config.yaml
vocab_size: 8027
optimizer: "adamw"
beta1: 0.9
Rows from block 3 of the audio encoder of a small encoder-decoder audio transcriber, named by matrix and row number. Rows with one number belong to one neuron. Each number is 128 + 32 x the weight over its row's rms, rounded and kept within 0 to 255. All counts start at 0.
Before each neuron's rows are labels from the 100 clips, of 14976, where the neuron reaches its highest value: "strongest on" is what is common among them; "loudest band" is the band of the loudest frequency at the time of the peak. Only what is clearly more common there than usual is listed. The data: read English sentences (LibriTTS-R). In brackets: how many of the 100, against the usual share in percent.
# fc1: second MLP up (encoder.blocks.3.mlp.fc1.weight, 1280x320), inputs 160-319
# fc2: second MLP down (encoder.blocks.3.mlp.fc2.weight, 320x1280, transposed), outputs 160-319

strongest on: the word "by" (74 vs 3.4)
loudest band: 500 to 1000 Hz (53 vs 7.3)
fc1.380 [139 133 137 116 124 148 166 120 125 121  70  93 133 105 109 107 112 140 141 140 127 113 134 109 182  58  96  83 180  90 186 182 190 143 113 156 117 119 123 124 151  99  64 115 126 172  67 212 181 145  70 113  87 117 181 150 117 127 153 133  73 140 101 113 130  75 108 141 143 157 114 124  92 106 109 118 149  21 126  99 106 109 181 166 110 116  94 128 153 142 108  68 118  78 154  55 104 148 116 145 176 148 115 149 115  99 131 136 123  96  99 134  64 153 150 166 121 122 110 166 141 142 129 123 175 122 152  99 104 154 148 124  96 216 155 135 141 154 136 112 121 102 108 118 130 146 182 179 100 122 105  85 114  87 109 154 180  70 165 159]
fc2.380 [126 135  87 153 109 147 126 162 118 133 145 140 135 129 121  50  85 133  59 157 130 154 130 170 113 128 167 120 104 115 127 186 194 172 107 178  67 148 177  97 140 169 114 159 113  81 113 159 111 162 131  93 119 129 148 136 162 154 140 144  72 206 178 150 177  88  87 102 157 142  86 124 118 133 113 206 171 155 141  94  91 145 129 121 201 157  99 132 145 125 169 108 116 164 120  72 112 107 118 124  76 116 130 239 105  88  96 123 160 133 136 156 153 127 160 164  61  97  75  93 152  61 157 127 176 159  94  92 109 123 177  88 154 130  71 105 173 156 141 129 124  87 142 143  96 141 127 156 118  63 154 127  75  94 130 138 125 107 124 128]

strongest on: the word "no" (29 vs 4.3)
loudest band: 250 to 500 Hz (43 vs 13.3)
fc1.34 [141 129 113 108 117 178 128 150 119 109 139 117 125 142 148 189 146 128 145 140 136  80 107 170 147 102 124 112 110  82 219 161 222 149  73  94 121  92 157 127 139 167 142 130 187 137 100 125 136  87 137  94  92  98  93 142 116 142  77 112 137 101 110 132 150 104 132 109 111 148  97 160  99 147 178 100 206 121  47  90 104 134 155 133 141 118  69 137 216 137  95  74 121 131 169 145 124 129  83 131 119 160 152 132 170 146 124 133 110 141 158 181 127 136 118 147  97 126 145  73  76 158 115 140 115 127 146 151 119  79 100  97  78 124 164 142  85 142 141 135 147 118 132 145 106 141 102 135 119 138 174 118 137  63 120  64 115 103 164 156]
fc2.34 [111 106 140 112 147 130  78 129 157  94 171 108 163  66 118 131 140 145 158  90 124 145 170 160 129 149 146 186 137 182 170 120 142 137 138  94 104 114 123 125  63 140 161 111 135  51 107  88 155 153 173 128 143 167 105 130 152 144  87 133 127  95 123 149 117 173 159 164 108 176 105 127 135 115 148 171  90 120 120 142 203 128 145 117 118 125 157 100 119  76  73 110  58 183  94  96 185  98 185  99 110 191 111 100 103 126 175 127 112 167  95  89 163 149 130  46 126 100 193 117 133 152 133 114 122 127 114 145 124  87  79 102 136 107  57 177 139 117  89  87  72 104 110 125 155  93 113 122  98 167  90 113 149 110 166  61 123 160 138 111]

strongest on: the word "but" (61 vs 9.1)
loudest band: 500 to 1000 Hz (46 vs 7.3)
fc1.118 [ 78 149  42 128 168 127 147 125 107 129 114 128 126 150 160  87 146 137 116  83 146 141 116 126 192  76  91 114 217 110 129 177 180 192 141 118 109  93  66 103 135  67  95 140 145 135 120 141 118 132 102  63 112 168 155 140 109  85 126 143 134 135 124  83 174  77 152 140 118 108  92 129 130 119 138 180 151 117 231 159  94 103 141  92 138 169 163 136 128 126 131 178 154  84 129  88 106 195 101 109 161 147 151 131 189  60  76 133 137  84 128 173  87 124 117 166  76 100  97 154 149  99  80 168 193 111 137 138 124 146 130 143  73 144 128 140  94 155  97 163 154 149 171  91 153  89 137 132 105  93 125 149 125 117  80 140 135  75 168 166]
fc2.118 [120 184  88 135  85 130 152 140 142  74  85 137 108 164  85 130 111 106 160 159  76  79 141 132 106 154 123 125  90 127 162 181 210 106 131 115 101 116 120  29 138 164 124  73 139 134 196  69 124  81 125 153 120 140 134 107 152  75 124  71  92 167 116 133 159  92 105  93  92 152  96  89 156 122 122 116 146 117 136 150 137 173 135 176 134 126 134 113 132  90 113  92 146  81 115 100  67 130  91  63 123 179  57  67 159 147 117 121 118 109  84 141  98 164  83 162 158 114 122 127 131  92 144 111 150 126  98 122 172 132 130 118  71 160 104 122 108 138 147 107 130 189 102 140 184 155 138 113 140 146 149 191 152  97 107 157 129 136 161 102]

strongest on: the word "no" (29 vs 4.3)
loudest band: 250 to 500 Hz (58 vs 13.3)
fc1.7 [130 158 125  80 101 148 147 197 118 166 183  89 155 123 132 133 151 156 124 107 145 129 148 131 187 111 138 118 128  64 126 175 112 163  78 110 106 142 145 123 155 107  88  84 147 181 124  91 146 155  89 104 104 132 142 147 106  80 111  83 158 176 116 102 119 142 111 138 143 137 161 145  88  74 182 128 125  31  73 128 119 195 180 101 168  96 121 217  85  94 154 144 138 114 141 114 111 131 128 145 144 105 148 144 149 130 145 120  94  91 160 128 149 139 107 161 123 148 164 119  92  96  99 119 150 116 168 128  63  86 155 128  69 135 147 142  93 144 144 104 197 104 139 100 121 131 110 172 112 132 102 144  44 105  65 114 173 113 107 134]
fc2.7 [143 128  55  94 100 112 151 123 111  94 155 154  90 104 174 180 130 144 120 128  75 142 125 116 151  76  86 138 131 188 113 129 110 195 162 171 122  94 123 159 118  82 143 134 167 113 109 108 142 107 155 131 161 170 132 191 138 130 185  99 135 162  76 131  66 159 158  87  91 196 171 125  76  82 170 137  53 128 168 109 173 101 158 134 139 109 120 104  99 153 101 134  90 166 122 152 164  91 128 123 188 192  45 149 108 149 171 161 136 194 143  80  92 137 133 133 164 110 144  95 115 133 145 144  62 152  93  78  79 108 119 124  91 127 114 167 137 132 110 117 103 158 160 168 164  67 118 169 210 155  59 107 103 153 109 123 183 121 143 119]

strongest on: the word "it" (74 vs 15.1); the word "is" (46 vs 10.1)
loudest band: 250 to 500 Hz (49 vs 13.3)
fc1.639 [112  81  88 137 109 144 146 126 127 156 120  69 131 151 111 155 116  97 129 119 193  95  85 112 159  55 106  89 142  70 151 167 163 133 117 119 150  92 184  60 124 103 165 201  99 140  80 110 116 127  85  97 159 120 109 222 105 133  65 160 144 106 102  62 183  81 120 130 109  84  24 170 126 119 151 159 132 167 103 139 105 106 129 144  95 148  90 137 151 137 114 141 166  91 194  63  98 128  83 132 153  87  95 133 128 112  79  79 164 113  69 181 161 186 143 144 106 103 122 125 153 121 141 159 134 201 158 123 126 140  60 139 123 132 127 146 121 151  99 160 162  97 143  90 113 124 108  94  61 117 149 104  98 129 136 110 103 153  81 149]
fc2.639 [ 75 107 133 116 113  78 102  95 172  64 119 187 134 147 188 132 173  97 166 136 150 182 168 136 153 100 106 176 169 164 203  94 128 137 140 114 150  98 144 178 146 135 161 110 181 145 169 188 119  90 121 102 143  90 178 155 125  82 200 121  83 146 167  75 101 106 125 147  86 160  70 119  84 159 122 156 138  76 215 108 171 139 162 135 161 148  95 112  82 108 129 151 120 131 152 128 112 137 112  91 145 121 102 119 171 109  96  78 150 130 127 125 103 130 138 128 160 170 159 119 122 149 134 121 134 118 113  77 185 132 166 156 126 119 181 140 108 151 171  75 143 115 172 175 132 185 166 117 147  90  82 161 145 126  93 101 100 128 195 168]

strongest on: the word "but" (59 vs 9.1); the word "it" (35 vs 15.1)
loudest band: 250 to 500 Hz (42 vs 13.3)
fc1.114 [ 97 130 116 158 154 143 122  96 169 144 119 124 112 119 134 134  99 142 132  96 160 147 157  82 159  90 111 134 160  95 151 140 127 137  95 124 181 111 175  99 168  75 136 147  90  80  63 113 116 101  84 110 182 149 149 131 151 145  87 106 133 173  67  86 148  96 150 133  89  73  85 116  91 182 156 155 132 100 129 140  75 140 125  98 164 133 107 160 160 154 119 112 133  89 178 116 161 170  64 123 122 121 127 142 140  88  89 132 166 102 130 152 125 120 154 143  99 133  89 172 119 163 109  89 214 161 177 116  98 145 111 139  97 161 146  90  78 195  89 168 139  95 131  59 167 155 157 131  93  92 139 133  63 117 118 122 158 118 126 128]
fc2.114 [116 132 102 114 126 154 137 126 114 170 104 116 163 126 138 131 155 133 210 122 159 156 130 100 171  81 134 206  66 134 121 113 117  96 161 127 140 127 130  67 137  93 135 107 152 118 175  97 129  78 149 122 139  88 145 103 153 157 187  61 125 189 124 105  56 106 118 138  80 182 114 138 101 162 133 167 117 127 109 112 190 172 138 127 166 151 140 105  89 175  96 113 123 155 177 193 165 155 138  89 114 128 101 141 143  96 138  94 166 177  90 140 150 139 102  84 165 128 127 147  64 126  73  71 197 148 121 161 184 120 147  83 118 122 128 151 128 156  96  45 123 141 156 151 144 109 185 173 123 117 155 146 136 204 106 185 167 153 118 146]

strongest on: the word "it" (38 vs 15.1)
loudest band: 250 to 500 Hz (48 vs 13.3)
fc1.633 [157 154  93 131 117  90 196  81 145 122  96 137 120 157 154  95  96 125 112  98 129 123 158  99 150 110 104  98 167  92 115 127 167 167  95 179 159 128 123 182 123  71  98 127 125 144 138 179 112  84 103 130 128 142 158 144 100 125 187 152  81 130  51 115 144  68 121 104 142 133  92  92  86 130 156 156 173 152 124 212 141 157 128 126 134 129 135 155 123 114 163 106  69  51 152  67 176 103 146 144 162 132 155 177 162 107 122 190 128  99 124 130  93 152 135 194 139 130 175 179 114 136 140 163 133 121 135 102 108 141  96 111 128 130 177 194 142 131  79 111 140  96 137 123 103 120 116 104 174  78 109 106  76  84 109  87  89 140  70 110]
fc2.633 [123  66 133 161 157 105 128 102 118  87 126 136 138 164 134 145 103 159 117 140  83 132  97  97 102  85 189  75  76 116 146  84 169 116  84 109 111 133 146 162 110 102 173 147 108 113 186 108 154 123 180  90 160 154 113 116 120 100 109 125 119 149 144 133  96 105 170 109 159 126  73 188  65 125 117 172  76 133 110 157 153 132 164 137 105 141 150  81 157 136 155  97  98 162 161 107  82 120 139 164 109 150  72 132 153 159 113 109 136 114  86  94 142  86 138 164 140 145 145  96  85 135 119 193 146  85  92 174  74 183  92 118 114 112 110 191  94 117 149 113 122 111 105 164 130 148  91 119 106 146 113 115  95  94 147 113 125 155 126  92]

strongest on: the word "but" (51 vs 9.1); the word "that" (45 vs 13.7)
loudest band: 250 to 500 Hz (36 vs 13.3)
fc1.284 [ 94 139 113 147  86 112 159 127  83 139 100 103 118 150 119 121 112 149 194 131 159 203  99 102 124 132  98 108 172 103 118 147 139 187  82 110 132 108 163 130 162  90 114 145 126 183 120  86 127 195 151 116 142 182 115 131 133 133 157 119 137 117  84 112 183 128 124 152 166 149 162 106  91 100 163 135 139 101 163  84 117  90  68 112 153 114 181 146 145 145 111 112 161  78 150 107 130 130 114  90 227 190 173 141 110  97 160 181 117  79 114 136 138 112 155 188 177 153 143 179  88 140  84  66 145 108 139 126 148  70 121 148 116 193 144 118 100 141  96 148 173 195 118  64  93 117 132 142  80 178 105 152 110 104 113  76 183 110 103 123]
fc2.284 [ 90  81  85 148 106 105 130 103 115 171 134 134 155  81 116 117 140 116 109 146 126 210 132 109  77 153 159 149 163  76  80 176 159 137 125  91 142  93 104 117 118 116 167 107 112 128 103 115 140 150 166 109 135  99 178  85 147 123 114 132 135 157 147 119 108 124 107 117 178 150 120 106 119 185 126 113 147  93  91 115 102 135 179  78 131 193 149 123 205 136 131 164 150 129 127  99 107 140 104  43 149 114 177 120 129 148 172  76 144 125 129  97  84 106  72 130 141  95 152 141  92 185  47 126  85 154 152 119 118 187 119 185 127 204 135  70  98 234 163 112 111 146 134  82 150 180 171 142 132 152  96 141 173 128 160 133 174 155 119  82]

strongest on: the word "he" (43 vs 17.4)
loudest band: 250 to 500 Hz (34 vs 13.3)
fc1.156 [112 125 104 128 115 143 102 127 135 161 154 108 130 164 137 206 120 149 170 131 159 112 102 117 103  88 104 112 115  85 167 235 144 211 118 140 144 110 158 159 117  77 107 159  90 128 176 117  93 119 117 116 169 115 114  65 107 117  77 132  99 150 106  46 108 114 171  61 130  80 142 156 153 179 129 143 150 148 104 120  54 133 164 160 144 139 116 113 183 139 146 128 128  81 165  95 133 139  79 165 169 164 137 187 118 129 152  92 140 124 129 153  91 141 187 169 100 163 119 130 136 173 105 122 140 178 103 128 123 112  79 116  80 112 155 152  50 114 151 164 158 119 141 107 119 120 125 107 134 143  96 179  83 140 125 133  99 105 109 138]
fc2.156 [114 163 108 169 175 115 113 155 161 116 115 139 121  75  70 101  90  81 130 150 135 168 145 121 142 172 170 161 109  88  74 134 160 112 109 112 131 125  92  70 151 113 202 110 111 118  78 170 135 132 173 132 136 143 126 157  82 190 134 108 175 166  46 114 131 110 166 158 164 102 126 122  94 158  99 108 157 128 188 173  82 129 117 100 131 115 136 155  52  98 160 147 147 170 119  83 140 145  97 154 112 133 125  58 145 133 191  98  90 110 142 142  95 117 108 109 109 111 181 141 178 174 142 107 142  95 124 105 165  97 198 148 125 134 175  73 121 159 141 103 109 132 125 106 116 177 128 174  89  86 166 145 144  85 126 162 153 189 179 114]

strongest on: the word "it" (47 vs 15.1)
loudest band: 250 to 500 Hz (32 vs 13.3)
fc1.334 [115 170  80 128 175 122 155 104 169  95  92 113 101 126  80 113 134 119 137  79 150 125 122 152 162 117  95  69 124 107 134 119 133 178 112 158 105 133  96 137 107  86 125 154 132 145  84 124 123 143  67  85 100 166  79  94 131 124 121 140 179  97 120  60 156  59 129  83 138 126 136 125  87 113 143 100 160 122 120  70 191 188 160 122 146 130 138 173 132  62 144 128 125  91 115 110 137 136  84 119 111 108 115 139 122 139 159 104 122  94 179 141 167 128  92 170  10 124 158 141 114 110 135 159 161 143 146  97  84 169  85 122 116  90 158 113  82 176  75 202 107 112 136 105 118 133  86 141 119 104 138 151 116 119 119 135 153 117 112  82]
fc2.334 [105 121  56 158  76 150  89  23 138 129 204  18 173 142 108  89 157  86 130 142 153 155 158  52 142 143 109 108 184 156 162 102 131 134 136 150 114  88 134 130 106 142 137 119 154  62 137 111 121 165 156 161 121  94 151 122 112 116 113 106 165 124 126 133 215 126 147 169 115  82 155 163  96 176 128 106 156 150 128 159 115 125 125 121 125 126 144 115 153 155 103 100  88 136 177 164 118 133 128 148 169 124 135 133 121 111 117  93 224 148  89 108 137 159 113  90 143 136 162 143 133 151  62 114 184 106  93 154  93 137  40 121 156  62 119 152 132 146  88 141  98  80 120 121 135 102 136 170 126 140 139 139 115 121 190  86  98 171 129 156]

strongest on: the word "too" (41 vs 1.6); the word "two" (32 vs 1.6)
loudest band: 2000 to 4000 Hz (25 vs 2.2)
fc1.55 [ 93 155  76  95  97 172 145 133 141 157 135 157 187 168 165 203 144 202  88 118 112  44 127 178 169 107  87 115 177  80 136 179 173 180  87 129 157 110  84 107 173 121  92 167 115 146 134 125  99 152  91 156 172 148 106 136 132  69  87  96 122 121  97  78 126  53 139 110 118 108 131 114 113 139 222 138 110 156 110 128  74 135 161 158 125 125 106 173 160 162 121  77 119 127 181 128 116 161 148 142 154  88  94 143 164 139 122 127  89  75 117 131  78 102 141 114 150 170 144 126 135  99 119 123 138 120 155 108  98 123 137 159 115 161 153 170 161 162 115 166 157 172 122 141 140 148 160 135 150 108 175 125 138 133 187  80 172 104 156 128]
fc2.55 [109 150 126 145 114 169  94 151 122 126 104 103 116 208 136  77 141 186 135  96 185  76 162 142 111 159 140 119 112  85  61 114 124  98  90 103 160  97 187 131 132 172 161 142 197 130 186 141 110 154 147 134 100 139 107  95 150 172  94 132 151 153 116 154 112 121 106  74 125 119 219 122  95  95 137 106 118 151  74 112 100 168 109 102 152 155 130 152 116 137 122 136 198 129 117 124  69 122 138 118 106  81  40 139 116 112 170  98 170  69  97 161 147 163 121 176 137 104 102 104 129  91 118 157 103  70 118 109 149 106 192  75 102  74 105 121 161 122  91 135 151 187  95 103 184 106 136 102  94 107 159 139 169 118 171  82 126 148  69 158]

strongest on: the word "by" (28 vs 3.4)
loudest band: 500 to 1000 Hz (45 vs 7.3)
fc1.302 [163 100  91  94 159 102 198 143 106 122 176 118 134 180 105 111 201 131 136 142 126 110 126 126  96  85  86 164 130 124  97 178  87  92  90 136  97 132 153 134 123  83 107 127 163 169 163 192  74 151 120  77 116  85 145 133 130 123  81 122 137 114  94 124 158 129  91 110 164 142 112 137 165 117 106 142  93 100 162  74  51 121 146 121 164 121 128 153 185 124 194 158  96 123 139 129 120 148  92 176 118 116 155 149 161 206 134 120 117 108 158 107 134 126 142 142 110 127 100 128 155 121  89 103 129  73 144 188 128 168 176 122 149 172 126 102 157 152 114 156 121 118 161 121 127 104 151 115 154 102  66 164 127 105   0 133 116  96 163 114]
fc2.302 [146  84 153 122 196 126 131  86 125 151 131  53 116 135 154  58 101 108 124 112 109 133 135  92 110 144 139 106  44 136 160 145 182 139 121  90 127 155 115  78  98 184 108 162 110  98 165 123  95 133 125 129  82 110  90 132 124  95 101 123 139 162 107 153  95 136  85 100 121 156 184 196 136 116 140 155 129 142 168 127 186 133 169 137 155 140 191 135  55 162 118  79  97  95 154 136 160 137 126 186 103 154 115 108 141 152 145 105  87 162  59  95 186 131 143  91 108 234  83  53 150 141 137 158 126 163  38 152 116 150 116  87  88 132 135 119 120 142 164 125  98 142 135 126 150  97 154 189 139 126  73 129 157 128  60 130 135  93 109 112]

strongest on: the word "too" (31 vs 1.6)
loudest band: 250 to 500 Hz (41 vs 13.3)
fc1.57 [113 130 123  99  95 106 164 118 138 172 119 117 162 148 147 109 102 147  83  68 182  93 174 108 166 102  67 129 155  85 108 149 174 100  48 179 171 145 147  96 136 127 171  97  65 121  93 137 116 101  71  99 195 133 149 127 103 104  73  81 158 133 164 125 200  57 125 105 192 137 139 117 136 140 128 114 157 108 106 109  92 160 132  97 147 166 149 168 179 116 120  73  93  96 122 121 150 140 126  91 199 118 155 164 133 129 144 127 118  67 187 120  96 100 160 125 123 145 160 173  93 109 143 102 176 118 103 132 127 198 102 118 152 124 143 192 148 154 119 172 150 125 172 117 122 151  70 134 119 163 104 127 108 116 187 125 140 135 157  97]
fc2.57 [140  91 130 168  72  90 139 148 128 110 149  78 104  99 139  84  85 192  78 117 146  94 114 144 123 119  84 142 153 107 139 137 187 114  71 145 134 134 136  90 164 124 160 119 122  83 120  55 140 149 129 150  59 114 206 129 164 121 124  63 165 143  79 152 174  78 122 102 146  90 107 102 124 122 132 164 171 212 155 132  83 136  97 153 191 162 108 133 117 134 166  80 128 136 137 179 107 103 174  24 134 162  82 111  97  75 137 138 106 176 140 193 172 138 116 141 128 152 120 154 106 138 116 122 182 130 143  92 139 145 133  78 123  51 113 146 122 152 145 128 111 162 129 116 163 149 159 134 137 138 181 151 147 129 143  78 184 159 115 101]

strongest on: the word "by" (51 vs 3.4)
loudest band: 500 to 1000 Hz (54 vs 7.3)
fc1.466 [145 129  80 148  92 224 130 111 125 140 123 105 176 134 102 108 156 112 142 106 147 164 138 131 183 127 110  60 136  78 240 136 166 135  86 200 138  98  76 142 126 125 131 145 116 107 131 101 121 139  62 101  51  96 151 133 107 128 184 132 158 167 154 104 155  59 150 143  98 117 102  91  56 166 137 122 159  22  58 134  94 159 135 107 153  91  81 140 125  70 172 103 120  69 147  95 181 108 103 144 139 132 116 147 140 113  87 129 128  83 143 144  54 152 144 179 118 150 131 147 160  95 142 109 140 100 203 124 142 157 175 123 116 157 140 211 119 195 121 157 109 140 166 131  95 108 157 156 155 148 121 120 132  86 131 129 140 101 115 170]
fc2.466 [173 136  74  86 100  96 181 162  73 103  99 146 122 141 119  79 152 125 101 109  78  93 121 108 168  88  82 157  90  94 193 180 109  84 169 170 136 123 117  96 115 170  44 107 141  74 206 164 128 167 155 137  63 171 189  81 140 123 141 105 116 131 142 119 158 118 131 108  87 194 134 154  60 122  84 109 147  63 160 113 103 173 133 144  87  97 111  77 126 115 159  80  74 120 107 118 120 124 105 117 142 114 125  98 119 146 114 145 103 114 138  96 109 132 117 187 121 137 163 138  91  90 162 145 157  83  96  84 128 173 157 135  82 104 125 169 155 115 176  91 168 143 103 104  88 170 164 171 157 159  80 122 155 157  87 107 148  71 182  67]

strongest on: the word "by" (52 vs 3.4)
loudest band: 500 to 1000 Hz (47 vs 7.3)
fc1.398 [ 98 134  74 127 114 156 138 106  85 169 103 117 168 130  61 128 121  87 134 155 126 150  90 178 147 106  99  91 186 143 169 123 164  86 109 128  97 129 126 119 140  91 113 120 161 127 114 165 185 137 118  94 133 123 141 172 111 196 153  97 102  62  68  97 135  55 115 125  87 129 162 122 112 106 161 118 152 117  93 141 141 152 142 148 122 165 172 145 109  89 166  76 137  83 145  43 138 101 103 188  88  58 154 160  91 114  87  59 116  71  82 184 205 133 177 138 123 132 108 178 107 128 168 110 107 120 198 130  76 157 154 152 106 143 146 179 169 157 192 161 106 128 135 121 120  89 150 114 106 125 164 163 133 156 125 139 136  84 147 108]
fc2.398 [133 116 170  93 108  76 120  87 138 158 148 121 196 142  92 104  85 144  95  68 151  78  88  98 190 109 134  79 141  64 118  92  86 156 134 154 127 167 189 105 129 134 142 112 104  93 206 178 156 157 161 130 128 124 178 158 144 116 172 142  84 118 147  75 126 113 147 147  83 100  88 111 129  72 110 211 147 156 128 113 212 128 105  97 151 117  60 140 165 186 170 145  92 109 171 134 170  75 190 124  80 142  84  58 131  71 123  88 103 137 129 133 134 124 147 121 112 120  98  63 159 164 216  77 154 167 117 144 182  89  71 129 147 169  94 101 173 184 153 124 141 131 116 116 136 154 134 130 119  93 154 135 199 122 109  77 171  74 116 149]

strongest on: the word "but" (44 vs 9.1)
loudest band: 250 to 500 Hz (41 vs 13.3)
fc1.181 [106  82 114 154 157 194 138 126 121  70 135 177 104 158 130 111 149 138 171 112 135 154 103 122 135  98  82 106 153 102 189 161 167 132 123 119 177 139 136 106 167 118 122 164 199  97 125  75  98 103 117 133 114 143 137  81 101  75 205 112 104 154  95 107 160  98 128 134 113 110 139 148  90 120 109 145 105 144  90 106  46 140 124 209 110 128  90  86 178  65 156 195 132  78 174  73 118 148  48  99 128 174 128 100  92 147  82  76 153 100 114 135 135 141 159 151  99  96  74 167 129 172 122 177 189  93 134  83 148 101 155 175  56 118 171  70 168 143  79 133 145 185 188 124 156 161 105 101 101  87 129 139  86 126 135 138 114 121 108  91]
fc2.181 [144 161 132 146 112 167 204  68  80 136 137 184  84 105 110 143 159 160 104 140 103  98 101 140 165  87 110 178 136 105 171  73 111 155 170 105 123 122 108 144 129 118 143 158 152 100  99 129 187 110 103  98 151 120 126 111 157 111 123 111 124 118 100 161 116 159 123 124  92 177  83  94 115 170 151 149 103  96 122 119 117 148 141  93 150 172 117 195 109  84 126  90  92 106  76 149 158 162 110  43  76 122  97 107 108 132 115 110 148 149  98 150 104 131 103  96  69 145 104 213 121 145 118  79 134 161 180 128  96 119 130 126  63  95 183 153 135 155 102 116 111 187 119 118 103 135  71 159 150 136  78 139 161 125  75 113 110  74 164 155]

strongest on: the word "no" (34 vs 4.3)
loudest band: 500 to 1000 Hz (41 vs 7.3)
fc1.452 [133 116  50 136 118 113 180 145 115 125 104 128 175 113 120 172 137 107 152 125 162  95 112 101  99  79  21 158 118 104 191 214 189 132  29 140 126 114 124 103 146 133 108 128 133 118 142 159 125 108 149  97 100 110 106 114 103 114 125  87 153 106  65 147 129  69 103 162 107 116  92 187  89 183 145  72 215 108  86 157 102 115 109 177 132 119  90 126 142 140 180  93  85  86 162 132 160 145 138 145 196 151 115 149 179 173  91  91 123 130 127  87 106 158 110 160 156  49 203 127  72 118 114  94 161 142 224  88 165 125  91 161 101 122 121 147 117 157 146 133 158 150 116 142 171 141 114 127 119 100 151 132 142  92 147 107 126 138 118 106]
fc2.452 [ 96  98  83  85 162 155 192 138 125 101 176 154 107  87  71 122 173 102 144 135 137 101 146 151 156 146 126 128 144 135 139  84 172 119 140  87 109  46 109 141 131 127 219 121 141  68 101  93 159 150 124 121 151 111  60 180 145 172 126 182 168  25 110 184 126 105  70 118  66 135  80 152 147 140 165  91 116 114 101 177 152 124 107 137 152 104 135 104 109 148  61 106 125  78 112 117 131 131 168 129 115 120 174 141 103 126 187 142 100 153  68 153 167 108 130 112 129 149 150 143 159 108 137 149  89 156 119 114 213  97 121 102 150 135 129 192 135 144  97 145 120 111 122 187 140 131 152 109  98 100 151 163 131 111 105 131 174 159 133  81]

strongest on: the word "no" (43 vs 4.3)
loudest band: 250 to 500 Hz (32 vs 13.3)
fc1.261 [145 164 133 107 112 141 108 128 148 162 121 109 130 194 149 145  96 218 110 136 109 169 194 138 165 142  96  89 173 121 164 183 144 160  77 190 115 142 100 139 143 100 124 140 146 105  71 128 186 146 122  80  67 135 103  88 159 194 107  88 141 125 174  35  89 134  82 117 150 139  79 106 131 147 117  48 158  52 127  57 160 100  99 132 131 104  73 170 168 126 129  52 120 131 143  97 145 127  91 159  83  69 143 133 102 140 149  82 131 100 147 151  81 182 142 137 134 102 152  93 124 112 129 152 106 113 167 189 102  99 186 129 127 146 121 173  66 118 138 163 198 126 144  99 164  97 133 103 167 125 161 125  66 118 114 122 111 117 129 194]
fc2.261 [165 201 142 143 191 145 193  81 122 109 133 151 139 134 164  69 160 184 135 130 109 151  82 160 106  60 116  98 106 100 129 105 107 166 123 151 153 150  92 198 129  78 137 110 155 141 124 109 139  97 118 103 157 116 111 109 130 132 146 147 134 163 107 155 126 170 118  95  32 136  96 106 102 142 172  84 173  96 141  69 145 140 116 129 164  92 113 172 136 117 121  99 116 147 153  80 155 143 103 156 104 113 157 162 150 150 150 153 169 134  70 121 112 138 166 152  92 143 141 152 126 119  91 188 127 105 143 141 152 110  87  79  84 162 146 184 161 149 115 103 151 134 117 151 138 103 181 138 157 169  95  98 104 174 102 185 165 152  59  93]

strongest on: the word "no" (41 vs 4.3)
loudest band: 500 to 1000 Hz (40 vs 7.3)
fc1.56 [135 140 103 151 151 144 125 168 102 109 116 125 186 163  98 203 173 125 134 148 191 140 106 144  91 106 105  81 144 118 189 212 184 152  61 127  90 130 122 164  98 117 134 110 170 152 132 108  88 131  91  80 122 140 101 142 133 107 120  96 133 109 140  94 145  95  79 143 121 140 101 166 149 154 134 140 159 129 109 109 163 106  98 113 183 152 117 153 236 140 112 126 122  53 150 105  98 142 108 151 109  89 124 139 162 142 113  86 155 105 137 125  99 163  68 177  67 114 141 118 133 145 100 186 160  96 156 117 141 150 108 188 119 127 111 144 127 167 175 170 126 166  98 184 140 181  60 101 115  86  95 137 149  83  97 112 105  93 126 188]
fc2.56 [117 200  99 161 141 110 133  62 128  75 158  98 105 156 136  76  71 100 120 152 103 139 151 125 203 150 109 129 155  96 145 184 103 148 111 104 152 111 107 100 137  91 133  95 114 102 105 101 145 107 161 139 157 117 118  85 153  89 173  94 117 133  47  94 133 102  92 141 110 150 168 128 108  94 150 163 156 107 112 132 125 134 142 131 139 140 104 119  85  93 171  89 115 162 122  97 197 136 144 170 141 145 100 122  80 181 110 139 141 141 122 100 152 112 125 119 125 182 126 161 128 189 132  63 150 130 174 147 174 160 149 138 140 107 110 117 158 167  93  76 144  99 143 133  88  99 182 125 124 165 138 171 173 178 173 166 147 156 129  46]